From a checkpoint of a small image classifier: 20000 steps.
Rows from block 3 of a small image classifier, named by matrix and row number. Rows with one number belong to one channel. Each number is 200 + 40 x the weight over its row's rms, rounded and kept within 0 to 999. All counts start at 0. After the name is the row's rms in percent of the matrix's.
After each channel's rows are labels from the 100 images, of 14848, where the channel reaches its highest value: "peak on" is the class under the peak; "strongest on" is what is common among them. Only what is clearly more common there than usual is listed. The data: Sentinel-2 satellite tiles (TerraMesh). In brackets: how many of the 100.
# convs1: 3x3 conv, stride 2 (model.blocks.3.convs.1.weight, 112x112x3x3, each kernel summed), inputs 0-111
# convs2: expand pointwise conv (model.blocks.3.convs.2.weight, 448x112x1x1, transposed), outputs 0-149

convs1.94,093,258,264,134,282,235,212,283,228,247,236,213,246,252,265,269,164,225,231,277,243,151,242,225,159,249,258,257,165,241,201,234,205,180,199,230,218,238,229,84,208,201,181,175,197,170,262,172,213,168,195,214,226,189,211,190,131,210,168,143,169,205,168,133,114,199,135,132,200,198,219,177,194,215,228,213,106,240,166,264,195,132,195,191,99,187,208,198,215,195,174,227,198,204,183,223,182,191,238,203,186,238,233,243,207,191,187,162,172,204,231,195,183
convs2.94,092,214,271,236,173,130,199,211,139,255,171,196,291,225,207,289,190,179,200,192,189,251,176,232,191,205,181,156,202,182,238,215,170,185,211,197,218,169,233,212,232,214,226,217,239,213,261,228,274,272,255,204,207,217,189,216,217,100,219,234,228,233,127,257,267,207,189,201,210,237,221,205,213,213,211,215,170,148,190,196,187,158,219,248,229,161,209,267,189,216,201,182,227,94,214,170,257,237,205,191,209,196,196,247,196,221,254,204,188,225,185,194,233,250,261,265,231,244,189,185,178,135,223,191,174,198,221,241,183,243,252,171,222,201,234,223,163,234,263,166,238,240,220,240,259,209,249,230,273,225,250
peak on: water (53)
strongest on: water (70); main land cover: water (58)

convs1.43,102,254,212,133,225,178,213,235,195,164,209,206,255,64,220,261,201,245,222,199,239,196,181,207,190,210,209,265,205,158,253,203,215,237,279,128,237,207,208,198,245,195,188,224,137,230,225,92,251,276,219,251,263,192,232,229,233,202,135,169,212,185,213,206,242,221,196,205,150,206,170,153,166,198,224,141,200,186,204,258,163,184,235,230,226,203,241,216,253,215,251,240,221,116,160,213,88,199,206,169,258,225,242,216,171,236,222,220,241,187,231,190,131
convs2.43,099,130,181,225,146,170,182,171,161,210,254,180,211,151,244,186,250,196,164,177,128,224,207,158,156,217,238,252,99,255,235,173,183,220,207,190,163,181,230,144,223,161,198,144,109,173,262,234,225,226,203,205,261,166,238,215,207,230,186,94,187,181,179,211,201,145,208,177,161,131,200,254,201,196,232,217,135,227,205,201,144,193,155,179,170,200,189,230,194,194,217,168,199,210,213,140,251,186,146,195,210,263,205,265,165,201,245,173,203,186,213,214,196,169,181,147,160,171,141,187,179,136,180,151,247,157,115,261,188,79,150,96,250,179,196,200,204,124,180,241,189,188,243,221,144,217,233,203,187,166,117
peak on: clouds (46)
strongest on: clouds (57); main land cover: trees (41)

convs1.56,094,151,154,173,155,174,139,142,145,174,105,152,156,209,174,110,194,134,169,204,161,201,196,152,179,179,159,160,177,133,246,181,166,227,257,148,224,173,232,214,197,147,220,204,218,206,162,141,178,286,94,169,273,201,160,230,176,184,168,239,198,151,224,221,214,128,283,221,199,155,151,164,152,127,149,177,284,161,187,111,167,228,192,186,229,204,206,205,197,176,220,212,201,230,178,222,150,195,224,206,202,187,200,244,166,202,211,163,207,216,162,182,155
convs2.56,107,182,194,187,261,238,220,279,235,247,202,248,143,216,223,174,232,246,181,219,261,236,241,225,220,256,230,174,217,229,222,217,218,183,219,264,251,226,203,206,220,208,198,228,201,303,226,202,201,157,242,180,177,212,156,200,213,207,232,220,206,219,269,191,246,198,216,233,286,220,217,244,223,207,226,225,212,214,209,238,211,221,234,160,270,266,230,219,209,263,179,211,201,237,212,241,188,161,238,222,245,203,187,252,226,225,225,218,184,177,228,197,214,190,192,194,218,196,195,294,202,185,250,182,253,126,217,227,203,221,189,148,277,195,227,279,232,133,214,206,239,213,228,167,271,264,193,198,246,226,219
peak on: snow or ice (54)
strongest on: snow or ice (77); main land cover: snow or ice (55)

convs1.74,072,235,283,89,247,235,254,233,204,232,222,232,214,233,193,213,164,241,249,278,278,139,196,239,242,232,285,244,159,276,175,144,186,209,162,303,117,194,118,129,185,223,177,201,184,186,209,199,191,193,131,146,206,207,197,148,165,197,208,163,157,217,255,149,211,184,125,205,189,157,183,177,177,134,155,161,189,135,221,162,178,227,185,196,186,199,233,246,188,191,177,179,170,230,191,158,218,194,150,207,222,197,164,174,204,199,247,173,209,261,223,179,231
convs2.74,105,260,244,231,254,217,174,251,189,225,195,201,231,204,191,231,175,209,241,225,237,232,200,287,216,244,204,222,167,200,210,195,193,166,196,246,243,215,230,209,168,227,246,231,237,248,191,214,201,206,169,226,231,207,235,188,235,174,226,223,228,245,236,250,231,221,208,251,238,225,186,146,212,235,202,215,212,161,224,250,219,215,195,235,272,250,238,201,169,269,207,239,230,199,239,196,227,209,188,192,202,213,243,202,202,224,248,246,269,276,181,250,214,257,219,237,234,262,239,257,225,196,209,191,232,197,176,313,143,229,242,227,275,205,272,257,281,165,224,237,252,237,244,231,240,215,244,206,312,243,266
peak on: built area (34)
strongest on: main land cover: trees (42)

convs1.69,076,231,250,145,211,206,168,202,147,214,221,217,216,202,218,245,222,240,162,246,207,151,172,212,191,242,215,218,161,269,185,243,156,238,167,337,183,170,134,148,160,199,108,220,171,198,191,232,223,72,213,242,190,139,159,194,215,203,241,178,178,226,211,197,177,203,162,111,202,223,134,171,193,198,196,198,110,161,180,262,171,118,212,168,172,186,191,257,204,222,150,235,156,209,211,154,238,190,182,194,223,197,235,74,224,207,201,194,206,223,195,211,236
convs2.69,094,279,226,232,154,198,202,270,193,237,197,193,271,194,215,267,215,195,183,170,221,223,196,272,187,232,273,198,160,195,256,150,191,224,214,174,263,182,227,201,214,166,201,216,245,259,246,228,198,253,198,225,216,234,252,134,182,134,203,205,267,188,172,237,234,202,180,258,202,190,172,180,242,233,226,221,246,254,200,198,182,170,175,249,235,250,198,212,192,260,183,225,224,174,230,152,233,210,186,175,241,212,262,254,148,265,266,150,210,280,189,216,247,232,163,218,227,199,233,244,264,221,193,198,251,209,119,271,205,211,183,234,245,180,286,236,249,129,229,192,262,227,184,256,217,185,202,150,226,180,152
peak on: built area (36)
strongest on: built area (62); main land cover: built area (25)

convs1.96,090,214,204,141,225,240,217,275,182,210,201,256,223,131,211,195,151,217,210,205,241,151,224,240,201,226,203,186,200,156,150,151,226,156,130,229,187,199,233,232,167,233,242,124,221,187,204,90,176,156,133,215,172,214,233,135,182,205,162,241,220,222,190,185,172,240,265,243,257,205,167,230,212,231,234,238,215,210,221,218,217,253,201,203,204,181,194,123,172,137,160,232,199,148,146,242,98,190,267,208,196,190,258,203,118,207,191,285,204,221,195,146,93
convs2.96,084,132,145,208,212,159,197,240,111,232,204,57,204,176,241,175,240,202,239,136,160,193,216,222,182,173,209,250,172,203,239,144,158,229,263,216,227,171,198,215,164,179,190,157,183,284,233,199,225,163,168,247,233,134,175,227,186,139,222,176,221,165,217,203,192,126,197,218,261,145,241,301,174,184,138,213,162,208,246,225,177,170,114,240,240,178,229,188,181,264,228,235,243,149,230,184,228,229,206,241,231,226,199,285,179,223,194,219,224,204,195,226,204,155,248,159,207,204,115,221,209,142,169,113,172,168,194,148,195,171,193,92,154,182,222,202,223,164,145,231,152,168,219,211,186,213,286,144,201,184,184
peak on: water (34)
strongest on: main land cover: water (50); clouds (46)

convs1.38,126,221,246,218,172,95,219,167,273,136,220,128,209,249,208,210,220,204,232,255,222,250,178,184,192,113,229,227,251,131,225,171,192,216,196,218,213,196,196,223,201,112,213,205,242,220,210,240,218,161,235,206,180,218,192,224,211,145,202,197,227,180,188,222,272,179,151,206,199,245,198,171,224,216,207,208,219,177,238,244,181,192,241,211,216,246,260,266,269,252,332,207,295,275,244,200,225,224,190,217,238,212,194,134,241,225,275,256,232,249,174,259,214
convs2.38,086,170,146,195,136,197,224,165,205,128,181,148,173,133,204,206,248,216,206,209,181,167,195,229,161,220,186,248,189,160,229,212,230,177,250,169,229,169,188,120,164,144,123,209,204,169,200,211,191,161,243,268,167,216,210,193,216,133,102,90,164,152,174,226,148,172,193,220,194,202,154,262,268,215,219,171,233,197,237,194,152,209,216,204,133,218,180,223,216,194,219,209,183,171,145,130,186,98,164,199,254,228,174,225,184,195,194,187,226,165,256,201,253,201,235,214,154,159,78,237,193,186,185,226,189,141,224,253,253,147,136,207,254,168,201,237,242,129,222,245,245,247,251,227,195,269,257,197,275,189,117
peak on: clouds (79)
strongest on: clouds (80); main land cover: trees (68)

convs1.42,109,232,244,234,216,200,223,256,251,236,218,196,223,270,236,282,197,207,176,236,226,224,183,196,27,246,227,259,167,211,210,210,169,279,244,221,213,194,139,68,209,176,225,245,218,221,207,249,222,279,243,204,253,190,212,259,248,204,250,166,188,161,164,207,223,220,151,149,280,240,180,205,208,226,229,233,164,192,207,257,196,179,251,207,250,195,233,216,213,226,212,216,228,217,228,163,220,193,129,193,209,201,171,136,225,167,205,167,152,201,212,236,221
convs2.42,099,193,186,238,201,198,176,185,88,198,233,101,186,147,183,176,247,196,146,179,174,204,237,187,143,165,180,181,159,168,193,129,116,217,202,208,211,177,196,169,172,218,225,134,211,178,196,194,210,183,104,154,169,218,212,185,243,173,202,167,183,197,179,192,217,185,202,164,189,90,219,229,127,210,212,148,187,200,212,177,203,165,79,156,193,192,177,167,207,178,176,206,179,194,210,134,225,160,130,174,170,171,176,204,171,209,191,209,174,195,208,145,200,203,162,192,167,144,152,206,126,186,86,169,144,112,149,210,128,158,188,182,216,139,184,190,132,168,190,196,197,167,185,185,158,198,190,187,237,121,142
peak on: clouds (26)
strongest on: clouds (36)

convs1.33,156,250,181,132,238,191,199,249,192,205,208,203,248,29,220,242,160,231,232,158,231,150,195,190,210,223,195,253,235,203,217,207,196,197,226,125,200,211,211,202,237,204,164,217,107,230,224,93,243,245,195,244,240,169,214,204,227,226,126,174,196,189,201,204,232,209,205,229,135,188,200,168,156,180,226,134,203,193,216,225,170,204,217,219,225,193,174,230,205,176,201,230,233,95,133,205,80,197,203,178,220,211,219,221,128,213,163,192,225,215,219,143,114
convs2.33,100,129,181,227,177,161,168,190,135,218,279,194,247,173,290,203,287,167,149,156,156,237,227,177,170,260,264,252,123,244,207,176,171,247,258,175,184,185,211,165,248,167,182,139,99,205,280,219,232,231,210,192,265,165,244,208,243,199,198,118,219,159,221,202,196,125,210,194,157,137,211,283,192,229,245,194,131,250,189,199,178,213,182,190,186,250,205,230,208,200,180,180,221,188,226,160,263,204,138,181,233,240,260,294,142,220,239,178,218,187,181,214,156,152,200,177,205,177,144,195,202,133,211,181,239,170,109,275,184,121,175,118,238,186,136,186,213,122,194,254,221,197,214,227,132,219,204,250,192,173,100
peak on: clouds (41); water (29)
strongest on: clouds (63); main land cover: water (39)