Weights of a small image classifier: norm groupnorm, 35.3 epochs.
Rows from block 5 of a small image classifier, named by matrix and row number. Rows with one number belong to one channel. Each number is 128 + 24 x the weight over its row's rms, rounded and kept within 0 to 255. All counts start at 0. Numbers have three digits each.
After each channel's rows are labels from the 100 images, of 14848, where the channel reaches its highest value: "top examples" is what is common among them. Only what is clearly more common there than usual is listed. The data: Sentinel-2 satellite tiles (TerraMesh). In brackets: how many of the 100.
# convs1: 3x3 conv (model.blocks.5.convs.1.weight, 112x112x3x3, each kernel summed), inputs 38-75
# convs2: expand pointwise conv (model.blocks.5.convs.2.weight, 448x112x1x1, transposed), outputs 38-75

convs1.9:131115176135149131144128127120147129168092135115104123078107098155123131115129167172137098143163143140129113111091
convs2.9:129113108095081087164115106082144118152128152080105143157129132072146154119078164128146153137114138146095121126169
top examples: snow or ice (57); main land cover: snow or ice (54)

convs1.96:089160164095143050144153119051142121145141114115135080108121069149118108105113132146140137104149111107117110131121
convs2.96:134067139141157079150142156107128109120130137129082033132123091128057145146104136113111134125136186125059111068144
top examples: trees (100); main land cover: trees (97); clouds (91)

convs1.70:149100132143133147168148073145089066158059115070085144129107115123088116086120147134145144135125138141132089138114
convs2.70:122121157134108126119160136101113064125125132130138107135119100121109131085105112145157143080145176116146148140128
top examples: clouds (66)

convs1.85:138110100127087150103127110147095088111106099115101134138109140146132097155136080106103123095113112095117152091120
convs2.85:112132148143115128144138134138122121120135130139132111123116122132130150121133126152115141151123205123124142133111
top examples: snow or ice (62)

convs1.102:154098159155100130075101103136155090112134117101123153118109132147193112184163126138117098139141141114138178100102
convs2.102:133114093146108112128170125087138130119123146135102114144090115133122173147089141143140131151105198118107143112145
top examples: snow or ice (68); main land cover: snow or ice (61)

convs1.80:129145123121131137146120117130123135130117095156121130114119115110155125137169160161152115185132160177170139132092
convs2.80:164120153130111130159116097146120140140127092135124127111141162162134115078111100093101128140136136111142135124094
top examples: water (91); main land cover: water (61)

convs1.4:141161114140145161162125143161167179149155105186168152126095100132147134127149120156141130150131154122130122111136
convs2.4:141141149146126141068102129150037146098166133126147111141149150138135125137094136143113108151135150149128086147129
top examples: snow or ice (64); main land cover: snow or ice (57)

convs1.75:134108118142147146171107157153151188145135111193140142118109139131123139125117138114134137123139139132115116115118
convs2.75:138159129133136147106154126138048144091162117148123136119128141145133151134083143116164125160114146164115087127136
top examples: built area (69); main land cover: crops (41)

convs1.14:108158102109119111126123124092167067117174168078147108149134134145159131146148117114124144131133107125123133147142
convs2.14:125100083120107126075091122135115127112107092088110126117134137102110117124100107122093121144123220099134083098071
top examples: crops (72); built area (64); clouds (59); main land cover: crops (43)

convs1.8:098157076095120155076132122120167109148176129125149102131131143141184142146121116078109127105127107120140131151119
convs2.8:108120102122109116112112136125109118123108104113102109091104117117126137101124098090105125130106226082092125110080
top examples: crops (78); built area (76); main land cover: crops (52); clouds (36)

convs1.1:147098151142094158095130130147093105106102105105118142109118168098116112127119151130105107100101122111101138103124
convs2.1:125151136152110136118101109146130147119118117102137113152125120123100127135119143140109132127120219088139100152123
top examples: main land cover: crops (45)

convs1.45:149104126150102143093086145146098112100110160110111149126147166080103102129104115129136125109068141093121134138148
convs2.45:121100128150153087128137154151148116158095141146117095104100103100096116145132138125124123139142200109111125085140
top examples: main land cover: rangeland (68)

convs1.51:091139121067115141124154113122123132134127110141105082150119117100131143143136138138124123145098134132131138119123
convs2.51:123169131134103049140129134123120132120089088152150108136116136082110150135130126135128127135141149128113117143098
top examples: water (97); main land cover: water (81)

convs1.83:105134117085115132117124094104151090147140115115119095082113085168177156148149133113117100146165135155137143141098
convs2.83:102121134129161067146143120142101148128125083141109141127097092079158153081131090084129124124133203082099139115080
top examples: built area (90); crops (88); main land cover: crops (71)

convs1.99:138113141137134163103123130152099119143122105132122132125097137089082084096111147142110119099081117102131115116110
convs2.99:136153123148125128140174187135111098141142129125127147117122128134131163105160133113137125141154178158119147133142
top examples: main land cover: trees (40); flooded vegetation (38)

convs1.28:115168050125127106154091139119112140102087152136123115126119137136098157109139108140123106140149155126146138088141
convs2.28:138147142124114146151128140148119126134119111117123114144143131133130160137135151142122137144101217113144120143119
top examples: built area (78); crops (65); main land cover: crops (43)

convs1.89:145110127144079140063104127142128095063133124095104147120121142153144095155127097123128109104132130102118163113109
convs2.89:128132126139129111123138146136116131119132130145126124136125124124123151138114144143125140149136216135122134133121
top examples: snow or ice (72); main land cover: snow or ice (38)

convs1.81:133080105129123129139129131124120129119126082160143126148124131144144121153103153137130142122125142123090172130120
convs2.81:131136129139133113117129138123099143133123117134121136103127116122115158122090114130143120159128235141110126105125
top examples: main land cover: rangeland (45)

convs1.50:107044145107144148134179137134115095138111172085102100141124132143144144115099169129114126092137104118084141145112
convs2.50:134161128133111099145167157128143134155089147109147051114105131101066154141152147128129135135155200113110146102155
top examples: flooded vegetation (27)

convs1.88:134086092123097140066125134129111076110116091108091123148112120157142127134134119136115130116141130100121146121115
convs2.88:136141123141129118126138140127128145151131111134139126126129127133129160124101118124125130157139229131134139128123
top examples: snow or ice (44)

convs1.23:148176168151161143108124102144125162083111102160124155128149118148142131133123125137117110143147126127132128127149
convs2.23:130136123126129106078081118134097109122114113119132092124130136114103106144044124145113116136141207132122055113128
top examples: crops (66); clouds (63); built area (63); main land cover: crops (46)

convs1.54:136113060142179104132125125121085075126104127109115141120142121148125135143126122128121114127156113130145109137130
convs2.54:124096097107123138121126137133141141127086118109139111127132119132102136114128122112107105150129206111138128135130
top examples: clouds (48)

convs1.25:082152170092157107151152164097144161159127134141102089110109131109142150111115157159122107134115119145122105129106
convs2.25:151138139110136133153121132107128157132157148136110150126159150138118150114088136078099144167133205140172122168141
top examples: flooded vegetation (29)

convs1.30:143093130143167138162145158136151116165133186122091138102116123142117131112117147109108087142151129150136120085118
convs2.30:144157136138140142106160170136141130169149150134152166135145147121145168145151136135182099171139230175130086091158
top examples: main land cover: water (43)

convs1.77:145141172137129133168163090137142136139115092162150134136110089128097124093103128141122126119132135117106107106139
convs2.77:144101121127125125077142140128063121097138128129131147130152148132135106127053140136151087136120171155104075104139
top examples: water (66); main land cover: trees (50); flooded vegetation (49); clouds (38)

convs1.105:076168143089145038150156115046140138128153123134135083115131077127110121100086096129119133093137098103112099129148
convs2.105:135083151140136113130135179130133100112139151164118039124121078143052153149116138098084135124142165136090111083148
top examples: trees (89); main land cover: trees (89); clouds (70)

convs1.6:143109136129164152149147107125098117172093106103096135166134110144148136122105157142116151130138134140131137149135
convs2.6:114104117134104110123088131113110115129116115116112142104121112104117139096089118121137118131124239145111113092119
top examples: crops (73); built area (68); main land cover: crops (48); clouds (47)

convs1.76:069172148078156057145140119053159133146175134148136078091142094104134140116102119143129114116115105114131103154148
convs2.76:137078133104145081139138158136119104102141107159119096115107077119081128116141104078060113141127195126081123103127
top examples: clouds (41); main land cover: water (34)

convs1.61:136074142137139143117090128144044142157030114160102137127150155138145154143153170153153138172133158162158152144137
convs2.61:110088116096131120132115126119088087118104117104111085091072100112091112105097080127131117129065200115099106076099
top examples: built area (70); crops (70); clouds (40)

convs1.63:153131165146122145183147091152153137155112114163168140139111122125101145108110143146133123151128154151112122103109
convs2.63:119109135107112121101155129109078092127119133131106155127113121118131125129049128133176115122079141164101110078133
top examples: main land cover: trees (40)

convs1.17:124150171129146071152152163092097150135113142170114137151162148130139129149107134149124147113124112101158124115179
convs2.17:148127134145148140101099123120100133117131128097134119121143116130105122127058127123109118147130214139112113146123
top examples: main land cover: crops (44)

convs1.0:128152106121066156117136140140113096155108107093112129134132182111153153123131126120133135108108129117102126118099
convs2.0:118132118127110128125111138116104129131129109144113111115127109139130116140122132118118095121114215095138127152122
top examples: crops (78); built area (76); main land cover: crops (56)

convs1.98:119092079130119144095114200124101097153112194129097109149128091124104115112140113114142157125129144104136122143100
convs2.98:129143150129100134143134129127139115134153128117128142140128124136140151126127132126129139129151177114134152145125
top examples: crops (74); built area (67); main land cover: crops (53)

convs1.103:150101074148083148137157139149122082133112150100103142129120128125108119105118110073123123116130124105104096100121
convs2.103:137139125115134140150165134129129092130136120128125147137127142142146155117140138133174150140142196152132127124127
top examples: main land cover: rangeland (42); main land cover: bare ground (25)

convs1.7:105153126105187149133155184127146174167138153166088124109135146109169148128118135119083105123117097140122102152123
convs2.7:117137126129117137126118134130092145126159109117122139118134131117127135112101127087123133156136221141108108134132
top examples: crops (82); built area (78); main land cover: crops (50)

convs1.73:122176155113108109186148080119150140069152065155189096128121084141144127119164139168173142177134172141151147142123
convs2.73:121126139124141093079130127105101120102128125107143165115137130090127083132090143155125077134119150145125097099139
top examples: clouds (93)

convs1.101:067146113047122086170168118075135129117140110131136036127109084131107137103106122111114140119138091153106096108143
convs2.101:114088151131147110145132169163146103147135151161105139118128095135111158143114136073131125102157120115086104071124
top examples: water (91); flooded vegetation (50); main land cover: water (28)

convs1.108:126097063131106147104116155139134127150133141138125131125125140138125129110114101074113130121141105122101106125127
convs2.108:133140107117140147131145109112126117128137121116106141142110141143137131115104137111159141137106181145137136140121
top examples: built area (88); crops (72); main land cover: built area (30)

convs1.84:120148108108017122125128116126138136128157148114148118149124123134117144107110083119115125097136103084121086087130
convs2.84:115126156129098136139117150138144127142130135133142135131139142134134147124108111148107139136138194119137134126117
top examples: built area (71); crops (69); main land cover: crops (45)

convs1.55:110127069119148106151099139116119107123115148141115115112128128179115163122134069103109097126187126110111141093120
convs2.55:140139132120137134145121142129102127143123121138139116135145134121124165131130132135149154155133244115124116128113
top examples: main land cover: water (33)

convs1.39:126101143122088141113081140136089110149152169086101128116147159118137137105121123143137116107103136100153119142133
convs2.39:141130138144167101130158160117152129142087153133147090108118136107094128145126149118136108154144203106107121102156
top examples: flooded vegetation (46); main land cover: rangeland (46)

convs1.36:118161074120140109168106117120090099106109128128139111133114121076050118122127079149141110136093153132114145108133
convs2.36:145122096116102149154149133145132134125124134119142129140158148147149132129154147120103128121128214114144126162100
top examples: clouds (58); main land cover: water (44)

convs1.5:097163122100152063126138146081138170062141121162143097124110084119127099115112112118137139119118138112142123124128
convs2.5:141126156111140151119130157157146136141142152151140106133159147153108135146121146125093146148157206100186128183132
top examples: crops (75); built area (67); main land cover: crops (42)

convs1.49:117147146109098138144149129130115141145142133127113119147119131094112136116115139146120119123077129117120124107134
convs2.49:119176117139088062145140153096128146105110134150156108143102135077128147145109150132110110141130161127102096150154
top examples: water (92); main land cover: water (55); flooded vegetation (37)

convs1.53:134084142146203094124094151105143087146132162135123148103152122166135146159124120123100091122166100137131116161110
convs2.53:127089081119115136112140122102144103134100144135105098100124123131087118137096121111129115127101191118132111117142
top examples: trees (88); main land cover: trees (60); main land cover: water (36)

convs1.44:126127079129151112140128126120126100135114115143116124122137120186124161132138103106128124137195121133115136112129
convs2.44:138164116108150136143122148128120144143131130113134134137142140126112162125127132124148148159133228130134120128118
top examples: clouds (51)